A small contrastive image-text model, trained from scratch: 32-pixel images.
Rows from block 8 of the image encoder, named by matrix and row number. Each number is 500 + 50 x the weight over its row's rms, rounded and kept within 0 to 999. All counts start at 0. Numbers have three digits each. After the name is the row's rms in percent of the matrix's.
# f: spatial gating (encoder.blocks.8.mixer.f.weight, 64x64), inputs 0-63
f.0 086:511409389389392434443460502439460476513496523525457429445484481500503483501438443462487539504488454427433433493465483450411465439454486491455443466432478474479467489423399456450478476479486424
f.1 067:472601448403421431453480601563498519525528582549611537497476515567581531592512439468499510514513511475484452486442452437476490440455503485429424509462439446470467468469469471469426487491471424
f.2 081:480551615510486482484470598604607548557572566536623603541522493583541504605576502473483504528505537497478424432490463467507520456416494456463454520487489454471479473487537532518484507518493489
f.3 089:493499557667532515492478552583613632595570580550575589586584525590573549575541525502504543540497489510514478495491487467499500510485495502479467488498478474466499494471505495500488475492500508
f.4 084:488489487574654586532497543549580588593607594550570580577542554603598597528541524496491531540547464497500508493495503526459488523490496502515495472479504465460510533481501520522509469512490496
f.5 083:474478487496510625525442520537537548567591608599545569575530524584605657526536516490491486545595505468485467463449481556465474468465504476480511469454465449460491500539482493500474470472497533
f.6 057:492501483464435460615493586558585566536530580612519502557534444494495594458478523501439474527552459458466466445418465512442457443463467447451493459433449465465426481511425461454484481491421457
f.7 082:429461465460423391432522472510496493501451417496492494465488461484425474432491492482473444405444469473479477478450426458442482498462453432410455447490470480462466435465388455428499494471423385
f.8 094:464423413412449437476431533416406421449451463440498438413451445467488437500415451469453481476449466422437458468481495453470455429447499501483471475450452484484486498459441453464476473474450418
f.9 076:451507417346413451453450498609490452444469446440632586474488490488485501645521473504529520520495591510448457500485494501545507464441492479472496565500440446444493489496527509506482489512525490
f.10 087:471522561495448463515486500571655532506483518503586645582543527517529524596639556520534538521498606611514455510502496508552547479441497477488487538510487483499483467459524512486486457477476502
f.11 087:508481503561505489483491496538541670575489476494558561581614579558511530577619595584586601542496530580556528498562549527504541524500496494490508515496514497501506485481538510518509490509494484
f.12 093:507478500532587527511482512487493569692555514500550516530560605615571549507544575593582619577557505524508534518544551540486486502514518521543522468476507507502522515481456487511490483530521513
f.13 083:484479479447454563494478475507474490529640546479509509516523529640611596503512537517484562642608498501479469488520564582472453495491485522572564469481504498467504557579484500501466453485528545
f.14 080:472456480413379420475437489499486462442471576476475471505487489509539606499515495494477439550639513506457497444449518625485468503453419434533580458480469460436431496535466480482456443448477509
f.15 093:423454461452429391394472449453441437444408404511420481480470461449442513461492493496458428444476475492492472459417444468463488497477488435420478441475471474464455443468426473462468502476464419
f.16 106:435447429438463457447442485468409449457468444468516423410442438442436438518437420455467458464433472459458460466476492457455438439485471475473447448447440482498480488460430423445461464464459426
f.17 083:499511494433476464472443491509454409428456456451459579423425432421473446594578480435468506517498621570447442525514516492599532457446470483498476537500476426458483456466540502464436449474460436
f.18 078:462507514529467481470466490508571466436451487449483536676490467480482444569607602511508543500481597670590514496544500501569584527463458465490517524539497491498499484460516505482485485493474487
f.19 080:501502521570544535482476498479511591543452465467494486559644552502466485511557604635605606508496543568600594541561534536558550549554497519511547504513511528498511468468503495463485495493490491
f.20 073:484498494523527545533497474469430507598490480481482462541562674559506488459504566598606612569546534493569552530581583536475478520508541557555539472477514508528523568536495458492497495530544540
f.21 071:499480497487480518511469488465439434448561477470472489453482460662524510484490527542518634624598516518527515492579607590493501497469491560605555464461483491502490564526468493520483430487500527
f.22 072:471459460439421448497493458473478471377448517459444476444464414472602461482491447466421456587591496496467467447435514628488513499473443437507590484501491483456448482572446488487480458443467501
f.23 112:431471476458416435456468437470463451445421449518415459439435410385404506460482457463443429443508477484458471463420448503485487503471455436438470489507495483470461433465454489486475478433427426
f.24 118:446450450457474470454454495493452441468474470469503415392443465447437456465403398439445441460438480426409449486468475464473437423470482457483483463452438456478479475469433441446446478486476431
f.25 080:520534466461492486450446552505474426487477429461484529436410466431479452460566406384426477486446543546406380442477506506549544429423458479509515523520467431460465470485475480466434452431484468
f.26 064:514542513506518492491479535554549507469441477480503505619458459433468469499506652486450493479471518586617434420465473442594588571468463507485459517552511436411485454463498505506458478450446440
f.27 055:487515528536551506446477509502509603571503497480491441491596523482486477455483588671553469481411478539596602573502503463539553621602491494525524508555536487480512511465480542473477500484517492
f.28 054:442510532536508543515527488474501526575561530524502474511535629533491483399443477528674541486447470474544568645598536467507485512499562526540499455512505499536532525517447508470431471438498446
f.29 059:456474498501476467536515450481475487511548548556459460465441512618517506453433449457465669485496491498487449517565576495476486473429448615601537512487456449469544563525428479444447419483462506
f.30 069:436475469473432457477538425471452485468497511535449477451448415453550479428472456428399415558427472469423446402416543495492493487467394434558541481497426461467483516528464498444456464431488482
f.31 119:439460460517470458447463459471468487467433437491450446473485437414431473445443441443422399402464446479435467445407440482471479473461460422439483467493484486479467448477428479477475461447432415
f.32 129:465452452463480486470452475457465452479498491456467460446440468459458485463430424449462468467450463387381413430436472432469412404458462460464448473460431448464473473466431434455469479478494450
f.33 096:518487474461468476460455532528495498475468446459574536501461476479453481522527446424451488501459451544379358392439471459481504418385425482480500522509446395434449479495488481435430466466486492
f.34 068:512527526513461474505468510550547530508484475456542559594525507515487476539538579492459491480476474507589418376407446460501479517398387437443461525543531451413439437449489511485428434424466457
f.35 054:551524521491508540500483497551528488536520473479518515567592552518529474443486558636603501482483434416493597441424409443422448520527423407445431493520532516432450475443486502492488443480492450
f.36 056:476516494476493564535515487522501520529576541498509500575543586560544511464474517566649527538495424456445418633497421444409425406449487504453486457458464475520519526517448465446451465467519515
f.37 074:466496506449475492513522455518523496483558566553476504518500472551579524496478458471481600608506494458428382416610488442464462435429403505499435466459471407404513500475466441476446436485480482
f.38 101:449477478472470502510499452488490488471472506519446487490479472498547565442499462443426430520501451475431394367414521413467478455391379409497477451488462423420485506517444470481461456444480480
f.39 126:438459471471457469464458459463461492466458485488462467487491485428457481460471482464447424422442449467460455412374380451462461474439427402431464455492501457450432466469438492476449453459449439
f.40 137:458457448474459452468466475456469456479497472477477447451482498478456479473454465475492479487483458417438454460465489436464388380418437451452450464431422435461466489458405413423419466449482441
f.41 107:507501498493491481467456506503489480490472466466555526488473478473500470540513480471494480496501509510413430457475496483429504394356392430465460448467435388415436464434431422422428446425470461
f.42 092:506495504492475496496450532499510498488492486461553554547496491508538494562583584492507509511514529567546465460487490498428444536395382423449462425411473414388419445449431437459433460434462457
f.43 083:483507500507488480483493507509499522516486480493527527534524568555517473547533573567593551558515516504573583538503491509441446482536459443414459437428432446409432457428436463407427414412432426
f.44 080:497496499502501512495486517505483498508551521505469516538519552550553504481506551583577592549537513519503503577555472508440451433453554448385422422431413435458450437445418444396430444443462460
f.45 094:466440475474491496501498478483499488496515524523490505512498528552580532502503518519511543576585497501489450474536544535469429425399419551440388476456415407388470404432440434437424435469476473
f.46 106:464485463461481467480505461485489465474466487517468490501491481469498534467506493458455468513582476507486445422431514535463468449407370390519405475496436429392413465460472474436408422442435435
f.47 142:457464472473490473462461470483499502481469471480479495511490469465460484462492467490472458436455440487466474462423412445449451445414402363407456452488453455434426440457434487439438445430434414
f.48 142:478471444478469476462457496467451481459481489448485461446462468479489483472432450491509489491487449440441489489494494458443422415435454467462474444414379392438457472440414417417419431442465445
f.49 116:501494483484491504503454527477459472476487509477535493439473494481483480535494465478504498489493556494451477507517496506520489454445463488507460371468394375416457456430362417404386407442451436
f.50 121:469496476499472470473477508486492495461479492480499514499481479495491474539553533485507527515508550578528500494521516524501531500454481495506491372417479402375430443426390427452407390402409404
f.51 108:492512526495481466474485467485512498496496491480495521520524535496496485536524544527547541519510550548584541556544549520495512528525498499502490414410429518427432420429396394386406391419426403
f.52 117:473498505511494500497502474494492500490513501494487526532534522534512500500532554530544536552537514537546516529562547538492485497493528531506500419434423427481427395404410420402393403380385420
f.53 117:467486491482491493488493451478472481479498500505480514500493491495524515502496501516494526571557504505517513488545584550489490472464440520563499453450415380403502436363426434406392405429426391
f.54 116:489486490482483479481515473502477478448464494522492503502484469474473539462514504508476476484549490508500489464464501549472498478467415429503514473473425395385398473394445448426396389406426361
f.55 143:440478475477478443455466468495501477472461468472477498501486477473458478461501497506484455445466463497501506488436470451453478457460458402408448456489464438412373390454405459456431420413415407
f.56 134:461457464458459484458447475472471494497486478452454457452463493486481449469465461497481483469452464458472486493495473466433453452490511499489483467432437457490493495467398387359358388434421407
f.57 130:488481475476487504479463505473479481478492501467504483456463486496485469530486460485492496490470528496498521515518506505515490484480516507510463488472430434479489496459336430368357375391385371
f.58 133:463483491491491497477474478503491497471478492485483510490471475473475471512533492492504497512489527560519505518515525499518544502513497510516509467521506479475484497479295369438388361387399364
f.59 128:462474492483499490465463471475494489490493476474474488507496497494494482497534522521516505509489501547543534530516529519512570544512535529519503478510515492478492496487323352386431388380375374
f.60 128:462481499500493477455454480484471495487511500454475493496497500512489481482516482521518496505520506536522531524547525521519519505524523536527523485512483493485513489466333369380398428392362336
f.61 130:461484484498488491481474482461467463466492515468483474490475484471489491498497504486482490540532501523516503519550529519519531520513501507557544485505497471450475520478366404370359379434378331
f.62 124:444476483474478488471495457476476462446473486499466488501494465474491512475490493485465476497506487505511514495493503515488495516518489453498529464491491486472436501496373417402374343356453320
f.63 136:440472475484474465461489471471476471475471479466451484483491473445465456467487497493474465460449471500501501498449473442453499498507490430450461457492477496470425442448373437438405369353375421