{
  "loss": "softmax",
  "encoder_patch_size": [4, 4],
  "text_encoder_norm_position": "pre",
  "text_encoder_fused_qkv": false,
  "text_encoder_bias": "none",
  "text_encoder_layer_scale_init": 0.01,
  "text_encoder_positions": "sincos",
  "learning_rate": 0.00032,
  "beta2": 0.98,
  "warmup_steps": 240
}
Rows from block 7 of the image encoder, named by matrix and row number. Each number is 128 + 24 x the weight over its row's rms, rounded and kept within 0 to 255. All counts start at 0.
# f: spatial gating (encoder.blocks.7.mixer.f.weight, 64x64), inputs 0-63
f.0 [114  73  65  67  74  73  81  66  96  82  99 106 108  98  99  93  99 108 115 123 120 119 120 121 115 112 124 125 127 122 126 136 126 132 133 126 128 126 130 136 142 127 131 132 134 132 135 137 146 138 143 124 133 139 137 146 153 145 132 130 139 135 137 155]
f.1 [ 63 113  75  56  69  76  76  60  99  94  94  92 103 107 112 100 126 115 118 120 110 119 121 122 136 122 130 127 127 125 128 123 140 133 129 130 126 135 140 128 141 134 128 147 138 138 124 134 141 139 141 131 130 138 131 137 153 131 125 125 132 135 137 156]
f.2 [ 30  72 126  70  71  71  75  69  97 107 115 100 111 101 106 102 119 124 114 122 123 129 122 114 135 132 116 133 124 131 127 128 144 148 130 135 137 136 135 127 148 136 138 130 134 139 124 126 136 140 127 134 131 137 127 135 145 134 128 120 139 139 129 129]
f.3 [ 50  59  79 137  74  55  68  62  97 100 132 121 118  99 104  98 123 132 129 117 129 136 137 123 138 140 134 136 137 137 144 132 136 144 140 130 126 128 136 127 137 134 135 126 129 142 131 135 137 136 136 130 127 131 130 138 142 134 143 135 132 135 143 139]
f.4 [ 70  69  57  80 133  71  60  45  98 107  95 124 122 115 102  94 119 126 120 123 121 127 134 122 129 131 129 132 123 138 147 134 126 133 127 126 130 142 140 133 137 140 139 132 134 144 133 139 129 140 132 135 127 142 133 134 138 134 133 143 134 140 143 142]
f.5 [ 69  85  68  50  67 123  80  41 100 113 104  95 110 116 104  96 116 127 118 115 118 115 122 120 129 143 138 129 131 125 145 138 130 134 137 119 131 135 148 130 134 129 137 137 134 135 129 135 133 137 144 136 123 133 127 141 134 134 137 137 130 127 135 130]
f.6 [ 71  77  70  64  69  77 114  57  96 115  98  93 107  89  93 105 112 119 118 119 125 123 104 116 116 124 128 123 126 128 120 122 129 129 130 129 134 138 143 135 138 129 135 136 134 144 140 143 138 138 133 131 133 146 136 142 154 146 136 130 139 138 130 145]
f.7 [ 59  77  76  70  72  63  77 111  92 111 105 103 100  96  93  92 113 127 114 108 117 114 116 101 120 123 117 119 114 130 122 115 136 129 128 120 124 127 128 124 141 133 140 145 130 135 126 136 146 135 131 136 133 140 147 141 154 136 144 129 126 135 138 144]
f.8 [101 100 103  95 103 115 113  88 125  63  66  81  91  99  96  77  99  85  95 113 100  98 109 102 110 104 119 118 109 110 129 133 131 141 124 130 110 118 133 132 136 133 134 130 129 132 134 149 150 142 152 137 133 142 130 151 163 151 139 143 143 133 133 150]
f.9 [ 67 101 105  82  92 108 107  95  59 118  72  63  76  88 102 100 120 120  96  98 104 105 113 111 142 118 131 125 120 124 124 115 142 151 134 133 118 128 128 127 147 151 140 137 131 137 129 136 147 142 139 143 139 129 129 137 145 143 135 136 141 139 132 139]
f.10 [ 79  99 137  99  88 111 124 120  53  67 141  61  51  80 106 107 100 124 125 107 108 115 112 114 134 146 140 142 135 124 122 125 144 159 149 143 142 139 134 140 144 139 148 142 137 137 133 131 142 137 142 132 127 124 131 136 138 138 136 133 129 130 132 131]
f.11 [ 91  90 110 130 105  90 112 121  82  64  67 140  58  48  92 102 107 113 125 144 126 101 117 123 130 133 146 146 141 134 132 121 145 145 143 160 151 140 134 124 142 142 147 149 151 130 126 133 138 122 133 132 135 130 128 141 138 131 140 144 133 133 129 137]
f.12 [112 107  84 100 130 110 100  99 106  77  47  63 146  65  72  83 122 109 111 129 133 119 105 100 132 137 137 151 146 142 137 131 130 139 142 149 156 144 134 132 141 125 135 140 149 154 135 139 131 125 134 134 140 141 137 135 134 126 127 139 135 140 139 145]
f.13 [126 124  97  89  97 121 108  85 107  95  75  51  59 131  76  52 121 124 102 103 119 140 125  99 119 132 128 132 145 138 143 128 133 128 131 132 148 151 147 142 138 128 120 127 152 154 139 142 132 128 125 125 143 140 127 138 135 124 127 132 136 135 144 145]
f.14 [114 120 109  98  93 103 117  79  83 103  95  69  54  71 121  61 114 106 103 110 108 102 110 109 119 130 117 130 137 144 119 146 122 130 138 128 145 155 144 153 137 136 132 128 136 150 144 156 145 131 133 129 126 145 142 151 143 138 127 134 136 141 139 145]
f.15 [ 94 112  96 107 100  95 103  94  71 103 101  97  74  59  60 117 110 119 109 104  99  93  89  98 117 119 114 119 111 122 108 119 137 125 127 125 118 123 125 131 148 129 124 122 137 143 140 132 153 145 140 132 134 138 138 146 154 137 134 135 140 137 144 162]
f.16 [ 89 111 111 108 116 121 117 101 106  96 104 113 112 122 124 104 124  50  69  74  92  95 101  87 101  92  87 106 100 101 112 111 133 117 117 123 131 124 132 130 146 146 140 137 136 128 138 134 150 150 141 145 129 137 151 146 156 161 134 149 128 132 142 145]
f.17 [ 99 123 128 115 117 120 128 121  77 111  97  98  94 111 128 121  59 125  61  62  73  88 124 111 117 131 126 115 109 111 118 119 151 149 160 148 127 129 126 130 150 158 159 144 134 127 138 137 153 155 151 150 133 120 134 128 156 160 142 132 127 133 128 129]
f.18 [113 135 148 128 112 117 122 130  91 107 129 101  77  97 125 128  72  81 137  52  56  84 105 117 113 136 149 126 114 110 121 111 135 160 160 162 139 137 124 126 140 151 162 161 141 125 126 131 137 147 151 140 137 124 127 128 141 140 152 138 136 138 133 133]
f.19 [131 131 121 130 125 117 130 132 106  99 105 140  99  72 108 124  94  68  66 141  64  61  85 104 121 119 132 151 142 119 120 117 130 140 142 173 165 135 127 130 136 133 147 157 149 134 134 128 140 133 155 145 145 135 124 134 143 146 148 150 151 140 135 139]
f.20 [131 126 114 125 134 125 122 129 122 118  80 107 136 103 101 110 116  83  58  65 140  62  66  98 119 122 108 127 149 130 117 118 141 136 137 158 171 155 144 135 137 125 137 161 164 149 133 144 137 131 128 151 156 145 130 151 133 127 125 145 144 141 131 145]
f.21 [131 132 123 126 131 136 129 111 129 118  91  81 109 141 106 100 117 104  73  58  74 132  72  64 122 119 108 109 131 149 140 117 134 125 131 141 164 167 164 138 141 128 134 142 148 171 152 142 135 121 123 128 148 144 143 139 141 122 125 135 145 148 133 151]
f.22 [128 139 124 109 110 121 121 103 120 125 115  94  84 112 121  85 112 104  96  62  56  66 127  65 119 133 116 100 112 123 123 122 127 132 137 131 144 160 149 149 133 135 138 134 141 176 151 154 130 127 128 132 144 152 148 147 128 121 132 129 136 150 151 152]
f.23 [118 127 117 116 124 115 104  87 102 115 129 112 117 107 112  95  88  96  94  81  83  55  60 132 103  97  99 104  99  89  91 114 125 126 126 120 114 120 121 127 137 134 124 125 132 132 135 144 140 133 138 126 144 137 146 159 155 147 148 138 137 144 152 161]
f.24 [ 76 110 124 123 129 140 130 120  97 123 111 122 121 134 133 114 102 103  98 108 100 114 125 113 131  49  56  84  80  95 108  94 125  95  90 107 112 111 126 118 136 132 132 140 135 129 144 140 147 151 146 148 142 134 141 133 165 159 152 147 133 131 135 141]
f.25 [109 123 128 118 112 124 133 134 109 120 127 108 112 126 130 121  86 125 116  85  98  96 124 126  83 145  68  59  79 100 107 114 135 150 133 116 109 106 128 134 151 170 176 144 129 127 143 139 157 168 161 167 135 125 135 125 164 158 151 137 135 121 127 132]
f.26 [124 133 131 129 122 121 130 140 128 130 130 127 104 112 121 136  93 111 131  97  89  87 115 130  80  85 144  75  70  77 111 126 119 150 162 142 113 109 117 130 149 170 180 175 142 131 128 133 143 162 168 158 132 123 126 137 137 147 160 157 131 131 123 134]
f.27 [130 131 130 129 129 125 120 132 126 120 126 147 131 110 115 127 116  98 100 132  97  84 102 128 105  78  75 133  61  68  85 114 121 127 142 169 144 120 112 122 136 143 166 180 173 139 130 137 133 131 156 165 160 135 138 142 138 138 145 154 146 139 129 133]
f.28 [133 129 127 126 132 126 123 128 130 123 112 128 137 118 111 128 120 101  81 100 133  99  94 124 117  89  56  62 143  73  87 113 131 117 117 133 165 142 127 123 133 136 145 161 180 156 146 139 132 127 133 165 167 157 142 128 136 131 141 156 154 154 135 136]
f.29 [139 133 114 127 133 126 127 120 133 125 112 108 130 130 120 115 132 119  84  81  90 129  96 103 123 101  77  60  82 137  80  84 136 124 121 116 139 159 142 128 137 141 131 134 165 176 162 147 119 123 135 149 169 163 159 140 130 123 129 137 148 163 140 146]
f.30 [125 124 131 121 126 132 131 123 124 124 124 105 104 136 134 106 124 113 102  87  86 112 116  97 111 112  99  66  63  74 139  78 129 129 117 113 112 140 149 137 136 131 129 135 146 168 171 157 123 134 127 133 146 172 167 161 131 130 126 126 146 155 168 153]
f.31 [115 118 119 124 126 115 110  96 109 128 127 117 112 120 124 105 102 124 124 105 112  96  98 109  91 106 102  79  76  51  52 124 113 114 119 125 103  99 100 114 129 132 131 128 142 139 141 142 134 126 142 150 146 147 160 158 143 133 141 137 146 145 155 170]
f.32 [ 92 113 114 130 126 128 126 113 104 131 134 127 135 131 134 118 103 113 109 118 127 124 136 134  97  96  85  85  96 112 130 109 130  54  51  72  88 100 109 109 136 133 129 125 119 129 133 118 152 166 149 146 138 135 137 128 173 169 147 134 143 136 129 136]
f.33 [112 118 130 125 123 127 125 123 118 134 130 116 113 127 132 128 101 118 123 112 116 123 121 126  80 109 104  83  93  96 118 119  76 143  75  75  77  82 103 115 145 158 145 122 119 123 137 127 163 181 162 148 142 139 139 140 164 164 164 144 140 144 143 145]
f.34 [123 123 130 137 127 129 131 133 120 129 132 136 120 126 126 135 115 129 135 115  99 110 110 127  93 102 121  96  76  99 110 126  97  98 141  74  69  74 100 114 130 159 176 146 122 117 136 133 133 171 173 172 152 130 129 135 145 161 175 161 143 140 138 130]
f.35 [131 128 127 124 124 121 126 132 123 119 127 136 125 120 120 128 121 105 118 137 114 108 119 127 114  94  94 119  97  83  94 119 103  87  74 138  86  78  90 107 120 129 142 178 163 124 124 125 131 157 172 188 171 148 132 134 143 148 157 167 153 140 136 146]
f.36 [141 134 126 128 129 130 135 130 129 121 110 130 132 126 120 127 126 107  98 111 129 110 106 122 109 100  82  98 128  94 107 108 116  95  69  76 141  74  91 112 127 121 125 152 180 152 133 130 142 132 142 171 179 170 141 135 135 133 141 148 168 165 149 147]
f.37 [122 120 129 120 133 144 129 129 134 128 111 113 132 139 125 124 129 121 112 102 110 132 110 115 124 112  95  73  94 117  97 101 123 104  89  63  76 142  97 100 127 127 125 123 147 181 159 141 132 137 133 136 167 183 167 142 137 138 145 144 165 166 157 150]
f.38 [127 126 127 128 123 134 121 106 120 124 116 115 119 145 135 116 124 117 118 104 113 126 113  98 120 123 109  95  96 104 113  88 105 113  98  67  61  77 144  76 133 136 129 126 131 147 165 147 133 130 123 136 159 166 172 157 146 135 124 148 161 161 162 163]
f.39 [126 118 122 122 118 124 124  94 117 123 119 139 131 124 130 109 118 130 131 132 117 111 108  95 102 121 113 115  92  86  83  96  96 109  99  78  72  59  50 125 132 133 129 131 121 125 133 137 140 134 137 138 144 142 157 151 143 130 131 144 146 152 172 161]
f.40 [ 94 116 120 122 133 122 122 120 112 125 137 127 132 131 121 117  90 128 120 134 121 129 130 120  82  92  97 110 107 120 130 121  96  85  82  91 105 109 126 110 129  74  69  78  85 106 114 107 149 139 148 145 130 129 147 141 173 169 158 149 147 142 146 156]
f.41 [113 122 138 140 127 121 121 114 111 135 127 121 116 118 120 121 105 130 131 125 124 123 133 130 101 117  99 104 101 104 117 124  87  99  98  81  91 102 113 112  80 136  78  73  80  88 112 115 143 163 155 130 121 125 133 130 171 179 180 147 147 150 138 145]
f.42 [125 132 135 134 134 126 127 134 117 130 135 132 124 115 121 121 111 129 138 138 122 117 117 123  96 113 117 125 104  97 118 121  87  94 124 104  86  94 112 124  95  93 137  70  69  83 107 114 134 160 182 150 130 124 130 126 156 173 188 164 155 154 147 140]
f.43 [130 135 122 121 124 122 121 135 119 128 127 135 129 123 125 125 121 114 125 133 126 120 118 121 111 110 117 113 112 108 116 127  98  85  96 120  95  83  91 112 105  83  78 134  79  73  94 115 130 137 156 178 156 128 129 125 140 156 170 183 177 158 147 146]
f.44 [132 131 127 122 126 130 127 127 126 127 121 124 128 132 121 129 130 120 120 119 130 130 120 127 123 115 111 113 125 115 109 108 115  87  84  89 112  90  86 104 106  97  70  78 140  82  83  95 132 132 133 147 181 153 136 134 147 141 151 175 183 170 152 139]
f.45 [124 117 130 126 133 133 129 125 123 125 131 127 131 126 128 123 121 114 122 124 131 136 123 111 128 113 110 106 113 125 110 104 123 111  86  84  83 107  83  97 120 105  82  68  80 133  99  94 135 131 126 124 146 172 168 136 141 139 150 160 180 186 165 148]
f.46 [126 128 121 132 132 136 122 110 122 126 136 129 126 131 127 121 125 129 130 121 119 134 120 107 109 120 109 112  97 129 104  98 116 120 118  97  81 101 106  88 106 104  91  77  85  88 132  82 137 136 131 116 127 147 179 145 153 141 152 153 165 176 193 169]
f.47 [124 123 119 130 118 112 122 102 123 132 125 128 125 115 120 100 123 147 125 124 109 121 122  99 126 132 109 110 112  98  96  92 120 120 115 101  91  90  79  95 106 115  99  83  78  61  67 128 135 130 136 138 132 136 136 146 156 145 147 140 155 165 163 165]
f.48 [116 123 126 115 117 119 128 115 123 123 124 124 127 132 134 130 106 131 120 122 124 129 130 132 112 128 112 111 120 133 132 123  99 100  95 107 110 107 118 125  90  69  67  81  90  99 119 124 144  73  54  83  90 116 118 115 174 165 145 135 140 141 145 134]
f.49 [105 122 138 137 122 126 127 112 108 129 143 135 117 122 129 125 109 128 129 134 116 121 124 126 103 133 122 117 103 112 119 119  88 107  96 101  99 104 115 123  78 109  94  78  83  93 114 123  78 135  86  77  86 107 120 121 149 188 172 144 143 152 156 145]
f.50 [118 131 134 128 121 119 114 130 129 126 133 131 126 125 124 125 110 131 127 127 129 130 128 125 111 128 126 122 112 100 124 125  97 102 106 105  96 108 115 122  89  85  98  84  83  93 113 121  66  91 119  79  80  99 107 104 136 165 199 158 143 147 149 142]
f.51 [128 134 129 122 134 124 123 141 133 130 125 129 133 115 127 141 125 127 127 126 127 117 119 120 120 121 126 130 119 121 119 126 108  97 102 104 105 105 108 129  98  74  78 104  89  72  95 114  97  90  89 126  85  84  96 109 136 151 172 197 165 143 148 149]
f.52 [133 128 123 119 119 126 129 125 133 129 117 117 122 124 127 124 130 135 124 127 133 131 123 121 127 122 112 123 126 129 121 118 114 108  99 101 111 104  99 105 113 101  79  81 104  81  89 103 121  94  88  69 121  87  90 101 144 153 146 173 196 164 159 147]
f.53 [126 123 119 127 122 128 130 119 136 127 125 120 129 130 132 129 125 121 119 127 125 134 133 120 125 111 120 114 129 129 128 126 115 107 107 105 105 114 107  96 119 101  86  75  85 110  85  90 116 113  96  69  80 124  92  82 151 142 150 157 166 197 169 145]
f.54 [117 126 121 128 124 124 121 106 125 125 128 128 128 128 128 110 131 121 117 112 122 127 117 105 122 123 131 125 113 128 120 109 120 118 107 104  90  96 114  98 130 119  96  80  79  81 105  87 123 112  94  71  77  86 131  91 145 150 144 149 147 169 188 164]
f.55 [125 115 125 132 131 118 123 110 132 132 130 137 139 116 122 101 132 132 122 129 123 140 118 112 129 125 128 123 108 114 108  92 122 122 111 116 100  94  95  97 128 124 114 112  99  83  76  95 118 111 112  95  62  52  67 135 146 148 128 138 132 138 157 183]
f.56 [116 121 124 126 132 125 126 124 123 125 121 133 124 135 130 137 115 117 111 125 131 124 134 129 113 117 121 118 123 120 136 129 100 111 125 127 114 117 122 130  95 100 105 120 107 125 120 117 100  54  71  88  89  98 108 113 144  68  64  61  84  89 109 117]
f.57 [118 123 125 126 119 115 125 126 133 130 119 125 128 126 131 132 126 125 122 134 118 125 134 126 118 115 120 123 126 116 118 118 103 103 114 108 107 116 120 116  84  95 112 106  92 114 119 113  79  93  72  73  76 103 115 114  78 121  70  65  77 102 114 116]
f.58 [112 132 118 124 117 128 135 124 124 142 120 130 122 121 133 123 131 137 134 124 123 126 122 124 126 127 118 129 123 118 125 120 116 118 116 117 107 108 108 110 103 100 109 104  88 105 104 111  70  71  84  74  72  96 107 107  71  87 132  82  83 101 101 100]
f.59 [111 115 121 132 121 114 125 129 121 119 128 113 122 113 129 136 122 120 120 120 115 126 128 128 122 129 132 115 114 127 129 127 112 113 115 112 111 114 116 123 104  89  87 100  89  92  95 100  95  80  72  89  70  84  81 106 101  88  94 138  93  82  98 120]
f.60 [121 126 111 125 125 122 124 116 132 123 128 122 122 120 124 133 137 132 118 117 121 133 134 133 133 133 120 124 124 133 127 123 123 120 123 127 113 124 125 106 111 104 106  95  96  92  97  94 113  93  80  68  69  55  72  94 116 100  90  89 130  93  91 101]
f.61 [123 129 124 126 126 133 132 124 140 124 131 121 128 119 130 130 127 117 119 113 113 132 128 134 133 128 119 122 122 121 126 113 126 113 127 115 112 116 120 108 110 112 112  99  93  97 102  84 115 101  81  72  63  90  62  77 108 103  97  86  87 125  95  83]
f.62 [111 119 118 130 125 131 121 115 138 123 124 128 129 118 128 129 129 121 124 121 121 128 123 127 131 124 117 123 118 125 131 109 127 110 118 123 107 122 114 109 118 109 107  96  96  96  93  98 119 105  92  76  63  71  87  88 108 108  97  76  66  74 128  98]
f.63 [132 131 117 123 126 125 129 103 134 127 129 133 125 118 125 120 120 122 127 140 128 125 120 109 133 130 128 127 127 118 122 109 128 124 115 118 112 123 114  97 124 125 114 112 107 106  98  92 108 106  97  95  80  79  71  97 112 104  85  81  73  52  68 139]