Weights of a small contrastive image-text model: text encoder norm layernorm.
Rows from block 5 of the image encoder, named by matrix and row number. Each number is 128 + 24 x the weight over its row's rms, rounded and kept within 0 to 255. All counts start at 0. Numbers have three digits each. After the name is the row's rms in percent of the matrix's.
# f: spatial gating (encoder.blocks.5.mixer.f.weight, 64x64), inputs 0-63
f.0 103:238178174179163164150151130141143158140131129118104131136151143122127118095125115128122125135120074121117134136126108126099115123121117130129125112127124121121134125131080102113108115127122108
f.1 103:183206195179169155137147110118126149130133120118094103114129121124124111086093105113115115126122080103106117112116123131104080111124119134128114115127132134134134138128105099120123132113111104
f.2 106:145157222210163150131138098104117104109120112112110095093108122119114106098106086110106110120102119127086104111110124132135116118125121115122124117129118134137124138128097118113117135119117104
f.3 093:137146170229178144146148109104108120125107102114109106083081110113110108107099107089113093086115120123125114114116115135128115118117104116123131113133130099144130118124099116122120133138113101
f.50 116:133129137131132133130135123126132138116118130145125122140131121116106127120121146136131103120112094099137128115101123111077109133106096112110096056085138117093097106080064074092098096108112094
f.51 111:121121126132131118125140121128133144141115105116124120134132137115117116113120129135138105123128111112115136119107113126097107102130093087097094075082091128106088098091089087077098076082091093
f.52 114:129120125131122122137134128118128137135137136124129116120131149130137126119095112134140117123119124105097116130107102118081114102106127087089101081099095102134088089072091106089098089080093076
f.53 108:125122144132138126127117124118118130136137140108136127117128135131118118108111122113133126114115129110132122130133112109105103124110118130084089085093092107093126083059087110108089097094069055
f.54 116:129111118124134119125125127120119132133126138118125102126122134129127128130104116130121142129118126115132136126133121096110119108125110123123088094078094092098092116043096109114094094100082042
f.55 099:147136125132134134125121126133117116134133133105131128107110140154135126130130099111117152147105108119108118133134133094090109104108123134131110078113096118095112116103052094088110091109068054
f.56 116:123120118127133129126128119124124129120114131115113126131127126125121136126124126130114105122120105138125129117102120120108134126130128115116105100130131125101104109090086071080084079073057036
f.57 129:131130138127115130110137125136127127122118132131122133133130123124123138116134129134128118113117112128137125117109116114098125132117123123112109079123115109110114110087047112092083071068064052
f.58 134:116129130133127135114124121126121139128121132130125119142132129115123130126128135131130128121122113121135134114117125114107107126131122109117121081098121106099109100095027083115081077078085058
f.59 136:136126127137135137125124131133130140135126127134119122135133129129123129127120132134133125121126125119130138123119119115111117107128127098109113083097098124106103113097040076085117088067067055
f.60 132:133117129129130130120131128119121122133125114128129128120128131135123127122124117123138134134127114124121126133123116124116110102123137107111108086110101118129105112096048068082093123082060038
f.61 125:144125128125132124127125136125125122129128120132122128120138138131125132122120117125135136130130118120121104126115123105107114108121128112101108077101105105123126101093052078083079089121082034
f.62 128:132127129120125121128134125123116107109127123118129132122129128134123124128130124125132130136117119120116103119124141105116126119123131122122103091096110103106114118084060072086067067085116042
f.63 122:137127124118129137129126123127125124113126121125134120128120127144130113129127111108116132132113120133115102124129138108114123122118131123135092089115103122131134130102042072061070066090076085